A small class-conditioned image diffusion model, trained from scratch: muon at rate 0.005.
Rows from block 7 of a small class-conditioned image diffusion model, named by matrix and row number. Rows with one number belong to one channel. Each number is 128 + 32 x the weight over its row's rms, rounded and kept within 0 to 255. All counts start at 0. Numbers have three digits each.
After each channel's rows are labels from the 100 images, of 14848 (inputs lightly noised), where the channel reaches its highest value: "colour at peak" is the nearest of a few named colours to the mean colour under the peak. Only what is clearly more common there than usual is listed. The data: Sentinel-2 satellite tiles (TerraMesh).
# convs0: first 3x3 conv (model.mid.2.convs.0.weight, 192x192x3x3, standardized in use, each kernel summed), inputs 96-127
# convs1: second 3x3 conv (model.mid.2.convs.1.weight, 192x192x3x3, standardized in use, transposed, each kernel summed), outputs 96-127

convs0.183:079136134137093142097180087091169061109131122133135140130134152165118113136077107136131121155116
convs1.183:193113159130158119107057179185120163127126101121150085110087153111117178125100126167098137108122
colour at peak: pink

convs0.158:131110161114198087115162117111164081118180116115141085144204127082127186137068154150132107135102
convs1.158:144118104167130166148069166132168176135085081140142095132193118188121147151084142143158111148087
colour at peak: pink; white

convs0.189:188140120102066137125135141100150180138108073190084106090166170040110114129092131121124084111119
convs1.189:065135163129160203127123107122143104137166151113136197097137133178156148124112167186123133188120
colour at peak: pink

convs0.187:176144145124109121093107112118166133067117129078083107133155093116083124121089144143084071097099
convs1.187:061140119112118133130128088022147135164041131125107152138118163188106120127100152178099152133119
colour at peak: pink

convs0.75:113142079114250116150032127088147152158123126115105153088165139194199114133162130186150151102163
convs1.75:162139104117078139108155135167119158120177219130075200130138125090108168109156139147153118152100
colour at peak: brown

convs0.83:103126118138105151135059126049121083114127137141159154131080069153086111152129078149129086115132
convs1.83:160149184099170189131179170024118210140136114146106130116091160062127135134121096091109139084175
colour at peak: grey; pink

convs0.109:067176192181103116128061135139176109121135136123161115158146125136066110118161154147114122117105
convs1.109:184114043077089098139134121102104166156108152127132124126150125132177153098159069106128136160106
colour at peak: pink

convs0.68:152120149122157137083089120114188129104132191093088124106143049151142141120125156129165111100189
convs1.68:166141140151141158154189137161153152121166169113149141149168123040107146108113150130134125180135
colour at peak: pink

convs0.56:123106164063161111120138124148051129125124151111162126209189120098089137131139074178134128140119
convs1.56:144146115158112110093125136177100097156109135103112099189141140141197104072127119135114104152150
colour at peak: grey

convs0.91:146124125162069147157100122145077200128084119136117122131094141152137134125204125128109143102100
convs1.91:085121114101110140187128113164138167159194112107113077144142149130099118164177105090087163110100
colour at peak: white

convs0.118:096167214117095169111080183091111068100152215102145136113137154092115103130175125130142107131138
convs1.118:098119098115127119095154145100106171126130214065116161155156139133133158133144126189125170105121
colour at peak: brown

convs0.28:133076128101183128171160179104116121140139107131155157134179054107119068142106160135119116123148
convs1.28:130121117105145148191142182070146069107132124146095129076125148126135113076122162145102123109156
colour at peak: grey

convs0.103:132184125201119102150138119150109091140145163115120119128077114164154132091089196149122138118163
convs1.103:165116115123112144118051124179127156084160143120156119130140117064113171150125161238173075147073
colour at peak: pink; white

convs0.72:092119178088157137117144131202146098206139110083143142144111058084135150120158147130126142065128
convs1.72:110128088114124124114161177143124093038119116108116106114086169160186064164104081089097095198177
colour at peak: black

convs0.88:198119118064162129150116134149116176145143119126117154133067112111147155154113069133153091096173
convs1.88:071142188117148169141113164159127074121207139141129153148093124133142090181120114204121124068160
colour at peak: brown

convs0.93:097140140092194072099118117130223030155139156107122135143128102105060098102181153163159069103121
convs1.93:170115146158107182148099129120142159076099141114140118112149107088189086098139117163118129192130
colour at peak: brown

convs0.144:119158108119140105120148109136137135130132157091122127099103072036113124154110122117116089108099
convs1.144:162144132155103076129093166121120160106166113073138123100102148181125118113159055089093144150122
colour at peak: pink; white

convs0.150:127132169113063100119153154106139149118134121133091108120143161087123132119057160109086132171132
convs1.150:143117101123134117125131113090206125116193142148111139191141132199119131182138174161141116049098
colour at peak: pink; white

convs0.5:109077132100086142135196141165160074122134147042144183100152036085127113183149110124134124083107
convs1.5:081107087162154129081100128043155139126093125063115154115142148139189071200141123138117138126180
colour at peak: grey

convs0.173:084088160139094122134135125133119149185154139163145127167133216137111142163112146152094135167109
convs1.173:145118119121132137122133135165113150070170189197120159063113126181151186155163087123110146141097
colour at peak: brown

convs0.12:131082125156125129114101151117090066147124107091114092126136041114136110157093078107160108110104
convs1.12:162096112062133163107139095148149075129119116125083116116154172130089158155125156097118105115126
colour at peak: grey

convs0.117:118132182131127066156066105107084115114071170131097122130138146137096189092127186147155127138144
convs1.117:102125150138099108116144152075140149110109204142093144123154100123186203085087093131166111109101
colour at peak: white

convs0.125:100121127113184107103118127123171118206136146177121107164182140136111116119134161131163100096140
convs1.125:134141098095088113113148099127122173121135180104144145119143158110117101161191124123129127108061
colour at peak: grey

convs0.128:121129184064076090097082103116067116104135166161150144166100111124146135135131134196124133134169
convs1.128:153128069133144065077137189182123174150141219152149093149140120135150105168126115135126115111173
colour at peak: grey

convs0.52:134118172142126148107117143184060145079153174151168151184163210226135142143106164129185227150157
convs1.52:092128093081136084124150120199120170169124109139124124086141116107087067114148136077121106188122
colour at peak: green

convs0.98:107180183117072111151119169069119167147174114093123130080161046155095138121157081101148081092150
convs1.98:140136118112159159121128168109110057119067064122127145127165126113169095121134091112069150122153
colour at peak: black

convs0.48:092160129092170073130120130090056075079123133090131146182110121105108113065152045147133164163149
convs1.48:133137116134129041112096083069102166138144193120111165169123111137132155112135114128172117089163
colour at peak: brown

convs0.185:089161175022173070123135161163149090188105120166128149152196175148082167139145134097121206161174
convs1.185:116130077187110086093157097164145171074143075129123148085125107119158186102155096066073103180135
colour at peak: brown

convs0.154:085103137070164152103090113122132137099170128184183157098210201169144117115138099146110240081163
convs1.154:123123153152101135163103096224120070146041084184156148119141100083129176061054133127171042126142
colour at peak: pink; white

convs0.57:092173168087073160097077147129158131154109134153138109123157055138169084111145084131130087191147
convs1.57:150130058114130211102098135111174060078137099171121149129154146108119061128086152098160082122194
colour at peak: pink

convs0.44:112093095101071166124174114135130097068163169028137112123095100064104112148113113163147075131118
convs1.44:128136174127165144129150166140154114184136102113156090070094141113110127125091133112087160129150
colour at peak: grey

convs0.26:148111066062148179122217089170128105164124188110157130129091159133154101133166048137128143137053
convs1.26:158123146121148157099113175138137127102120189126096117126105124151126074130103119180119148097103
colour at peak: pink; white

convs0.51:098104100071149118134145105065123109135135175131111110084095149125136147145101108134156113187111
convs1.51:205127130125151084139134103120159174132111128112128121134172124107155149164096135148154127074135
colour at peak: pink

convs0.146:134138134107163121149129163096118109077138145114136096077153193171145122138118071135095172136117
convs1.146:178131123101123110157133128083185170126101145128101153062122127140129131122133103116090152095112
colour at peak: pink

convs0.174:129177043198099087110098144129162129103128146060123159120144120112153139144142171137118096129130
convs1.174:094126135075140160113117082163102143108160170132122193071156129147076100106135155115101115144122
colour at peak: pink

convs0.58:123129119144153135127094180177157126098125113174079118129090147053070151149141065155141158155161
convs1.58:106126134113127168115136079112156122140169153117087168199115111142169102216144142199153131101152
colour at peak: orange

convs0.43:069102113133115130096171136099154093171150142110192136052135087082103159125104103087105106049151
convs1.43:172144095110144160079123084100165122090172127131112164055117148141131158166119124122173120216161
colour at peak: brown

convs0.190:133112164188145127147080084062107120094069116031111087080162084137165126137070137107115179087139
convs1.190:096102118096115140198131101171133145118178112097122134100150145044094166118110140132148102226157
colour at peak: pink

convs0.181:147130101097104163137096162126109157072156141189114106078067064127166061111140097106083154091089
convs1.181:107136147129119198173162096114120100152099145148103150118094147125081085099165171127125156128147
colour at peak: pink; white

convs0.60:190122118051184075107103145213095117137150133092090119157164082134136127113101079149178160139133
convs1.60:091127177165139139083175148188104151082135036123140093181141122022109155156106092137156100118107
colour at peak: grey

convs0.163:162074110105131140132155119125093139115098124181177132102194211160138088145154090120118205103090
convs1.163:093123128110128155121115082170140082095118134115149152051139107115118116110079134155199125180094
colour at peak: white; pink

convs0.30:090071103083128208145142129093071075110101109128128095111070097112108079132160109173119212120152
convs1.30:148143134125124183119132092097173143111117094144121122085120150158119103116090117133127130146141
colour at peak: grey

convs0.160:148153151114104163138099125143105121090141113079156162156155119122131124132109076076128252128130
convs1.160:104114104124131144160136138104134104133094073074145145077102155155107156044101098086126105133113
colour at peak: brown

convs0.34:122097117106167117133118124094127068094132142106110149119123078055152146156129106145077174116168
convs1.34:178113129121126110120138075093117142119110124113146177148181161074088163143138169111069109095237
colour at peak: grey

convs0.191:109135093141077147107122138139131178155150080164118103087136141049101120139163111177100162128074
convs1.191:131137151113155131128134105143177095080099128110135163092107136220141136164133147122134142086129
colour at peak: pink

convs0.113:116217173109105146182107120152115048150094162141143122108138112174137153138161116165135168132149
convs1.113:217139066145152077127111095124101150122122092113159116116122119074109165149108105145162094153166
colour at peak: brown

convs0.32:149074127138099156159208098112153111050117133094146109074141130084117110171091119149132193126106
convs1.32:123135099120113131160102135105141117204158183112127043073092121165140109131087142148104132129134
colour at peak: brown

convs0.168:127124119160169132093108125095132149130167211099152134096195156197133088101157078139153122112126
convs1.168:103126119117093113131139124182127102110051193091126160135172125046097119096109135148162124193156
colour at peak: brown

convs0.156:120102077128025148085081123160103132115139144150148117110124203128191099117145158122142150070162
convs1.156:137155150125125135145138132143156085194132121180141153156143098112077131164129204128109112116069
colour at peak: pink; white

convs0.42:108109127071162105145151114039125067109118109065133124132134102086178079122162123148157112121148
convs1.42:177129162120116062132108109098090081150172207089135119177121139134150092155107133134082109076198
colour at peak: black

convs0.94:144087085166065099123122140094067114112124084094174139094157120131138126156219107138125155130146
convs1.94:061125115100131149141129125137104147123140103113146122114138106177136139163144107131110099069087
colour at peak: pink

convs0.159:104116168135085149187100093078167046139150148154139107101194198141122131113183160143095130145177
convs1.159:140119107122131130156089136073099160142089159123134039108109136112122073102121100128152119161146
colour at peak: black

convs0.104:097120143129108145101122102132130070136144156146103119127054148031113156131097106103132155148083
convs1.104:157136095127082133070137142117139160114144118133143094182134143208164131073110093122136151092083
colour at peak: brown

convs0.152:085163134125083149165149095124153164100169151150117123171168217137139145141096165135162230149156
convs1.152:164102149165141104139086136140099083105073080158115137128172076137109140123140074120130078149124
colour at peak: pink

convs0.22:195094126136128137178137149145092106106140161112075068119125104073164121118178138177114170143152
convs1.22:094135123137143127119155107135136092106157166111092113139061157138144102161098177230213166055148
colour at peak: grey

convs0.13:134115097046106201104126073138095080160136105123177155138066142145114123142121109139104134134131
convs1.13:119094148147141196099147218078161153066100128103119080101084186066199099168123110194135126067169
colour at peak: brown

convs0.177:075075059116053178157135201077147091152113103127124143101160175120129102135128144093144181060106
convs1.177:092128158114152144175126081135081149131171127119100119136121148089148143116175143094138110197141
colour at peak: black

convs0.59:075141091106144126116096122100137118161122174159116119098176142098127127126162125153146049149128
convs1.59:149122146159110119098147112153142160128181131114132152114170077161176147101137123138101126104149
colour at peak: pink; white

convs0.102:163095160161120123105119131126075144077143134181157121170097150097163085137164133125150085137075
convs1.102:086124171106111117123138106053120180136117058153133116185114122164108093128157104089116143064097
colour at peak: pink

convs0.100:153141188150157156141135125095140117088152109114198124101125130143166157124139125147144135114193
convs1.100:150148071142126142134112124085103141131182148126148139138172126068103149106133154193114121144073
colour at peak: brown

convs0.74:120158087155137076159070110121134103099144155118191139082121089175100126125132151134070062097115
convs1.74:095144118111154158126146189141094116163047138128142119078155112090178153161143122168081119142149
colour at peak: grey

convs0.149:201072114123116135138128116112124112150147118125144121138148093117170127122102145169163170112131
convs1.149:095142116092111166143155176083120095133039133136146176121124143168095125119085135119149124134089
colour at peak: pink; white

convs0.179:107113116159090138147091085079185118120129099157097103167156209180085144138165114088103095141128
convs1.179:150123128164138193145099127126132147119116083163167061148115108137130139098092169170117133077116
colour at peak: pink

convs0.164:099100087155215057130120133136188116133144140137122115131156146090095147166090113092100086163141
convs1.164:186143139151125000170113140095098134082204119130121154125141144216125145139154148100172184144071
colour at peak: pink; white

convs0.127:163171093157157080102090153147101132153125130105141098115120174118181105145181135140154167134141
convs1.127:091121147130132009085151168094140174120135155110156089147161073109146071139108126125142157158151
colour at peak: grey

convs0.1:137057095160157089089108123072148096129108114108109110087158159112170162122164167103169154115120
convs1.1:107135170110119137133153093085156142145133103159133114063145105173149122059103139123120097120117
colour at peak: pink

convs0.7:128118080071105156135110125018137071077154112152155151110117145173129130117203098111123128123128
convs1.7:102128156137126208122175124068143146120102157177085128100086122097150128074172127137104119101130
colour at peak: pink

convs0.23:129122095150160124166091141093163148148164096129097184121037052108158157114141128147165035106134
convs1.23:076121142119158038168132199167094090114105105157058145101115154138122162106105144107171137174141
colour at peak: black

convs0.29:069094193054116171106138136101156055139132189073184117141078096103066103144145078152146073180154
convs1.29:178126127163135150081179046074201134129115142098168101088108139138140056154145146126108137054154
colour at peak: grey

convs0.169:143073115110098174114129121149175129125140098135094138115146103066118132111129124116131135101063
convs1.169:094130094110108159139137142110164084134117080160127099146057147135139187113147121121140135095128
colour at peak: black

convs0.40:172155178118130111149067138087114181187100133090113113187123084143147121143104134110156077134128
convs1.40:136112122133157074111160226134149073118099126163112067140105148109111134108121129105169155130168
colour at peak: black

convs0.84:191146108192172105111093140155148095164138141011161155093183083095122133103148118129121111063191
convs1.84:120108096117110054146144093224150146119123132062144162106172102108092123085092101052154138177182
colour at peak: brown

convs0.170:107088151114085104157085094071180132095156147140169164076191223126147158119106139129119167140121
convs1.170:127132106131147118154086128076094188130076082127160173072103132100073154099166183156071149180085
colour at peak: pink

convs0.143:098152187166104174145107090173101106060130183056130122143108137136103107107168142154145057101167
convs1.143:164131111142137163142065145211137107177135095099167185193131096156201145109149136152164136145101
colour at peak: grey

convs0.151:091088103117086110108119125124109073022127126079126127070175148121129074134080114132087158097204
convs1.151:105148122130139107154112107126092171167144181089101141131100125140105105132141156196092138154180
colour at peak: brown

convs0.90:110086102114139114113157122097197109114163102140130131125114146107068081116148127121150117122119
convs1.90:072124142157150165168146109131097140130120169141090128142126116076151165122142098109147140152121
colour at peak: pink