{"image_size": 32, "horizontal_flip": true, "objective": "edm", "weight_standardization": true, "upsampling": "transposed_conv", "muon_scale": "match_rms_adamw", "nesterov": true}
Rows from block 8 of a small class-conditioned image diffusion model, named by matrix and row number. Each number is 128 + 24 x the weight over its row's rms, rounded and kept within 0 to 255. All counts start at 0.
After each channel's rows are labels from the 100 images, of 14848 (inputs lightly noised), where the channel reaches its highest value: "peak on" is the class under the peak. Only what is clearly more common there than usual is listed. The data: Sentinel-2 satellite tiles (TerraMesh). In brackets: how many of the 100.
# convs0: first 3x3 conv (model.decb.0.0.convs.0.weight, 128x256x3x3, standardized in use, each kernel summed), inputs 172-255

convs0.8 [144 109 147 150  81  86  27 130 107 125 117 151 135  70 103 111 129 181  92 168 153 108 122 177 176 106 140 140  86 152 182 160  60 146  98 136 176 153  96 128  96 131 139 137 131 118 121 123 114 121 110 111 139  90 111 150  79  90 143  65 174 131 122  96 116 168 124 118 105 123 153 132 110 124 174 140 105 101 184  85 156 106 125 146]
peak on: clouds (73)

convs0.5 [138 109  77 160  96 100  97  55 136 122  82 117 148 135 138 135 136 160 136  97 118  99 110 151 106 121 137 194  88 134 103 124 135 108 135 132 142 139 128 141  35 157  69 163  64 118 142  82 133 163 161  87 109 103 109 108 147 102 174 133 148 130 143 132 155 130 185 165 146 138  48 205 107 158  87 140 139 133 194 141 129 153  96 175]
peak on: crops (38)

convs0.18 [ 91 111 140 127 123 122 145  58 117 137 124 159 107 126 165 112 115  68 171  80 113 132 105  65 127  73 133 105 161 140 138  95  90 150 144  98 121 136  89 142 134 106 146 110 143 119 146 174 165 130 123 181  79 140 148 119  90 114 116 101 165 142 104 176 141 150 130 115 112 134  14 101 133  82 107 144 156  86 101 113 142 155 136  72]
peak on: water (76)

convs0.78 [162 137 145 136  88 131 131  65 146 143 133 121 118 153 148 167 120 108 135 119 110 109 130  75  51 110 100 128 115 139 124 149 122 156 133 155  94 149 125 121 118 134 160 167 181 169 142 147 172 130 135 162 162 126  90 115 135 171 122  95 148 133 106 136 126 156  85 125 111 176 119 176 135 106 100 158  88 114 122 108 156 101 119 143]
peak on: water (40)

convs0.15 [143 129 138 155 139 112 195 117 126  97 118  94 105 137 128 137  88 202 121 134  83 104 112 130 107 113 155 129 158  97  94 157 155  68 125 156 135 133 144  93 137 188 152 200 105 145 173 100 134 131 139 121 116 138 149  85 100 142 174 154 105 111 171 180 156 132 132 118 140 143 101 120 177 175  84  96 152 109 146 170 138 211 127 144]
peak on: snow or ice (58); clouds (29)

convs0.89 [117 111 169 150 171 126 121  96 146 128 149 104 147 138 157 138 149 154 107  81 134 132 121 163  74 156 110 143 137 101 112 134 172 119 118 110 109 164 111 124 181 138  84 118 133  95 113 164 203 132 212 115 150 162 100 147 147 128 138  89 148  57 143 158 125 126 161 103 146 129 126  85 136 122 124 130 144 144 124 139 145 163 130 156]
peak on: water (27)

convs0.27 [183 105 136 130 187 129 180 120 126 123 120 164 112  82 120 109 124 116 117  62 109 127  88 112 102  89  94 130 129 160 195 118 147 169 109 150 125 103 159 123 175  89 161 149 148  54 113 173 160 120 163 146 118 117  55 134 104  78 170 115 126  78 123 188 138 110 110  80 134 127  59  88 163 116 126 194 139 131  65 142 148 108 122  96]
peak on: bare ground (35)

convs0.73 [ 78  96 181 110 136 144  83   0 146 118 105 101 142 124 118  66 129 115 126 156 134 145 142 138 179 153 151 128 117 136 161 134 206 155 127 136 125 115  90 138 153 168 112 119 131  93 147 174 135 139 164 126 164 139 106 151 125 187 134 102 108  59 147 138 139  78 100  77 130 111  87 150 147 149 160 113 149  99 118 106  93 116 144 174]
peak on: bare ground (34)

convs0.87 [ 74  78 149 151  98 122  77 121 126 125  72 171 108 168 128 105 143 150 116 139 109  49 150 142 101 188 110 136  64 133 146 148 132 124 168 160 121 129  81 117 137 194 146 159 157 138  84 125 141 122  88 189 124  95 121 152  71 135 136 166 156 130  90 110 136 107 101 157 134  87  49 168 128 154 119 132 140 142 126 107 151 113 130 159]
peak on: water (89)

convs0.75 [116  81 112 159  72 146  48  84 106 104  93 127 108 139 129 157 165 165 131 128 114 108 159  91  34 139 115 126 103 202 149  93 132 138 116 122  97  96 102 131  48 127 143 204 130 131 125 102 117 135 126 128 109 134 105 145 157 176 140  96 138 152  82 121 125 115  98 177 155  99 130 184 147 123  90 200 115  59 139 123 134 104 105  95]
peak on: snow or ice (76)

convs0.90 [126 124 164 153 121 160  85   0 137 132 132  99 150 123 167 170 184 107 133 159 101 151 165  84  27 138 112 142 148 126 130 107 137 124 113 116 125 106 185 133  70 148  99 171 142 128 175 149 131 143 105  85 108 120 148 163 154 142 175 103 126 116 116 101 126 147 124 136 166  78  55 175  85 146 146 102 150  89 132 116 112 109 123  83]
peak on: snow or ice (48); water (28)

convs0.19 [134 158 159 107 217 153 107 135  70  87 144 146  94 141 163 113 116 134 181 125 122 159 155 140 178 170 120 115 138 116 142 160 132 119 114 109 148  96  99 111 159  65 133 121 134  86 116 165  85 102 131  83  78 122  70  81  58  96  97 105 125 134 159 135 118 113 120 162 102 152 149  85  91 121 109  93 119 124 138  78 156 155 150 181]
peak on: bare ground (51)

convs0.31 [127  70 132 122 125 150 203 255 147 155 158 122  53 120 110 163  86 144 100 142 113 134 120 146 122 156 162 134 173 148  72 155 128  83 135 143 134 130 152  95 138 126 126 111 143  96 123 117 173 122 131 155  79 115 172 118  80 227 135 176 126 177 104 141 140 126 130 143  81 145 161  66 119 139 124 133 101 106 129 130 118 122 121 149]
peak on: clouds (73)

convs0.83 [ 65 129 132 192 162 136 107 160 168 149 148 130 150 101 121 162 120 128 150 151 151 162 113 135 115 142  67 128 147  95 160 127 159 160 160 106 140 106 109 126 102 113 147 156 120  97 135  86  95 121 139 137 133 106 100 160 199  57 116 107  66  96 119 164 125 137 103 104 115 107  84  65  92 152 160 123  78 144 119 155  96 139 126 142]
peak on: snow or ice (42)

convs0.117 [152  91 156 140 120  99 111 111 102 129  96 148  89 149 138 142 103 164 149 103 147 121 153 145  99 158  68 130  88 141 171 170 189 255 155 105 108 138 140 129 159 109 174 112 134 100 103 106 174 142  99 157 152  97 107 152 176 151 120 170 109 112  80 150 135  66  97 110 104 136  75  94 136 161 169  99  80  82 151 134 129 126 116 112]
peak on: crops (65)

convs0.51 [105  84 149 157 134 119 108 103 136 147 145 136  92 172 163 127 131 111 127  79 121 149  88  76 108 142 146 165 119 103 118 116 142 101 113  85 136 141  78 115 112 189 133 145 159  91 140 125  90 144 197 114  87 153  98 149 187 100 105  96 121 103 118 110 110  87 112 138 101 111  67 114 101 113  94  83  56 123  70 181 155  88 127 104]
peak on: water (45)

convs0.121 [130  93 144  80 127 154 108 163 169 126 132  93 113 127 142 158  98 159 147 135 147 139  60 132 111 130 108 133 132 127 102 128 147 104 158 109 170 113 185 133 139  87 141  98 127  71  98 152 127 154 126 108  91 138 120 160 123 105 102 125 107 104 114 100 145 142 133 119 108  72  89 155 114 147 100 118  75 119  78 182  97 124 144 163]
peak on: snow or ice (46); clouds (27)

convs0.88 [ 84 132 107 119 145 127 212  70 109  87 129 141 110 109  88  75 138 112  80  85 111 153 154  98 102 132 147 164 117 177 124 127 140 106  86 128  58 116  92  93 197 118 145 151 102 139 170 105 108 118 172 160 134 101 112 102 132 111 159  83 108 115 170 187 106 100 124 100 117 129  81 110 120  51  80  97 157  89  81 200 123 114 139 121]
peak on: bare ground (74)

convs0.111 [118 100 129 159 164 121  95  84  63 127 127 164 168 137 141 136 160 123 135 112 105 127 129  87 150 130 151 119 150 134 159  91 115 143  97  99 149  84 135 133 120 146 141 102 110  98 173 177  87 146 118 149 109 132  59 119 133  12 107 151 120  41 182 114 156 124  84 110 131  89  30 154 123 156 144  68 136 174 116 172 120 159  98 165]
peak on: water (55)

convs0.103 [116  71  70 150 151  66  99  71 133 163  94  89 121 118 137 114 168 133 113 102 106 135 103 158  94 147 169 146 127  97 140 120 164  99 110 124 137 139 103 153 138 225 123  91  90 125 113 132 137 121 197 118  81 146 154 125 134 141 130 142 126 159 133  71 125 151  95 148 145 138 125 135 132 106 111 182 119 157 186 185 100 126 158 136]
peak on: trees (77)

convs0.40 [127  75 157 155 185 122 112 188  99 106 123  96 116 131  98 138 125 115 102 153  95 142  76 119  83 134 128 112 193 150 119 139 111 148 146  66 115 114 114 139 130 159 169 149 116 150 173 164 117 144  99 156 113 141 125 137 157 100 122 104 141 156 116 114 141 162 122  57 108  76  99 180 165 128 150  63 104 110 169  96 139 184 144 150]
peak on: crops (61)

convs0.68 [109 134 147 141 134 122 133  97 139 149 164 126 157 134 125 193 141 123 120  76 122 122 124 110  96 162  75 133 110 108 145  92 123 172 127 141 135 138 117 118 134 177 131 119 151 143 103 132 149 149 161  46 107 166 148 120  99 136 150  87 185 135 124  90 118 166 123  90 145 137 160 159 137 105 103 130 155 117 100 139 101 127 124 104]
peak on: snow or ice (63)

convs0.17 [160 175 139 115 118 105 137 171  86 138 164 136 126  96 145 128 137 137  95 104 103 118 133 121  98 110 116 106 105 124 102 149 109 119 107 104  86 133 117 118 114 143 200  75 143 146 139 136 112 114 150 144 191 124 210 128  98 255 123 155 119 162 129 115 110 128 115 125 141 153 218 171 162 155  97 143 140 111 122 133 128 104 133 119]
peak on: clouds (77)

convs0.32 [ 73  67 115 132 115 166 121  79 126 118  89 135 164 148 159 110 154 132 137 186 126 109 158  73  95 117 205 158 122 117 127 126  73 165 157 188 134 135 105 144 103 116 103 105 150 132 162 124  96 151  79 135 167 111 134 125 165 109 119 125 119 146 171 106 154 163 106 113 140 151   0 150 110 126 176 110 128 135 144  92 117 163 129  75]
peak on: snow or ice (40)

convs0.33 [104 127 153 129 106 132 122 110 100 101 124 134 121 127 152 138 114 154 109  90 114 118 155 107 105 200 118 132  85 145 209 108 188 129 101  97 111 120 135 115 172 184 191 146 102 103  60 105 151 103  65 196 153 116 158 161 177 162 157 140 127 124  79 129 133 151 141 122  90  95  94  96 140 109 137 149 160  66  76 136  97  83 140 149]
peak on: snow or ice (73)

convs0.104 [117  94 137  80  89 104 118 147 136 127 165 130 154 144 138 134 105 119 124 104 121 146 109 151 134 141 135 115 130 107 125 133 141 150 152 105  78 135 133 119 139 139 137 138 124  99 168 149 152 105  78 142 184 138 107  99 130 169 158 151 131 148 179 152 142 163 152 129 116 190 123 124 149 151 127 140 196  96 156  86 127 200 112  79]
peak on: trees (53)

convs0.60 [139 146 135  98 131 148 151 135 126 143 131  99 160 159 129 121 132 204  88 126 205 160 112 112 121 156 111 149  82 133 153 143 139 142 141  93 151 117 155 131 165 189  49 143  98 109  99 169 102 134 147  92 204 102 104 100 168 114 100 118 117 144 108  86 140  89 127  97 147  79  98 131 105 147 169 108 114 123 127 143 143 149 119 115]
peak on: rangeland (44)

convs0.108 [140 195 108 117 143 151 144 181 148 128 107  70 175  91 139 131 109 109 111 170 116 130  86 108 126 114 127 154 108 130 154 138 132 112 133 106 135 168 190 107 120 135  90  17 125 109  69 111  88 139 145 150 124 145 122 116 112  79 112  88 111 153 134 105 135 135 119  81 124 207  78  89 124 164 117 178 140 187 122 151 125 110 156 112]
peak on: rangeland (65)

convs0.71 [152 135 152 151 128 142 161  95 108 157 119 134 161  86  84 155 101 133 137 165 125 142 120 156 151 121 128 121 173  98 106 105 101 103 161 108 152 173 123 123 132  58 124  30 114 122 155 132  79 143  84  97 119 123  91 139  87  78 142  86 125 129 202  87 165 115 159 116 117 118 158 135 138 155 155 144 138 186 128 122  71 137 126 119]
peak on: trees (78)

convs0.37 [130 154 147 127 152 139 114  87  93 119 156 130 113 128  93  87 118 130 146 146  88  98 121 142 134  98 147 167 112 154 134 102 108 129  88 132  94  93 109 140 128 106 191 171  96  99 146 144 105 151 142 172 158 105 128 141  55 113 134 104 109  61 190 173 162 139 111  85 176  65 105 163 101 122 122  93 140  94 148 129 111 143 112 103]
peak on: water (37)

convs0.102 [113  32 136 134 136 150 151 175  70 163  85 132 155  99 108 106 127 142 130 100 122 156 126 165  83 145 136 172  89 126 131 111 128 109 134  86 172  97 173 144 124 112 129 139  92 153 106  93 149 151 101 145  92 123 130 191 110 112  80 102 126  78  85 134 134  96 133 143 138 146  85 122 125 136 159 154  53 116  77 129 123 112 109 167]
peak on: clouds (31)

convs0.29 [166 106 108  79 155  85 189 163 135 167 149 102 147 106 141  48 119  97 115 106 157 113 139 167 224 165 120 128 132 115 148 142  92 144 100 106 115 126  96 105 171 141 105 127 100 134 117 156 124 117 139 107 166 126 117 122 161  84 116 168 123 140 141 119 136 150 153  93  97 139 204  75 127  93 191 127 127 184 112 156 136 144 144 149]
peak on: clouds (36)

convs0.97 [154 122 119 100 109 161 143 147 112 130 115 106 129 113  94 149 127 116 167 100  81 155 140 102 201 100 111 118 134 118 123 114 108 150 105 104 106 164  92  81 145 112 136 137 153 113  94 108  74 142  30 139 136 135  96 154  89 134 137 123 136 155 167 154 135  79 160 108  94 113 158  81 164 159 142 137 103 144 132 138 119 128 161 135]
peak on: clouds (26)

convs0.106 [177 142 132 139 176 126 186 140 140 143 128 132 127 130 134 136  88 207  99  71  97  90 129 130 126  92 151 201 145 126 137 120 123  81 119 119 174 110 179 113 132 141 131  91 140 141 141 120 137 190 183 103 151 137 188 198 153 174 152 170 101 106 123  76 123 106 107 153 182 122  98 121 148 151 136 150 107 137 132 169 109 146 115 136]
peak on: clouds (84)

convs0.98 [132 132 143  93  97 135 164 122 121 138  94 114 133 138 194  50  97 169 128  43 170 139 106  86 137 141 132 141  56  65 111 143 128  90 119 158 110 105 114 144  83  77 108  93 143 183  91 113 106 145  82 115 161 124  70 140 126  93  88 137 156 146 159  89 140 112 144 159 129 131  99 126  99 159 142 129 172 112 185 137 139 100 135  91]
peak on: built area (30)

convs0.80 [130 115 108  79 154 106 132  66  89 144 142 122 180 169 122  71 137  85  99  72 169 119 114  90 173 130  94 105 117 118 148 115 157 108 103 153 133 146  15 144 106 103 128 177 141 161 126 147 106 114 123 162 216 127  30 155 120 178 111 125 151 130 131 131 142 141 104 105 151 102 129 109 138 114 102 141 183 158 133 168 115 118 154 123]
peak on: bare ground (31)

convs0.21 [146 160  96 162 152 106 161 111 136 126 155 136 142  48 115 133 119 119  73 141  85 102 128  71 105  46  70 124 151 136 115 144 104 121 113 132 163 147 190 133 123  85 138  32 172 140 119 120 183 140 143 136 155 109 103 144  97 122 168 113 113 131 136  98 145 116  74 119 132 162  62 147  83 117 133 144 127 151 114 130  56 162 163 111]
peak on: trees (51)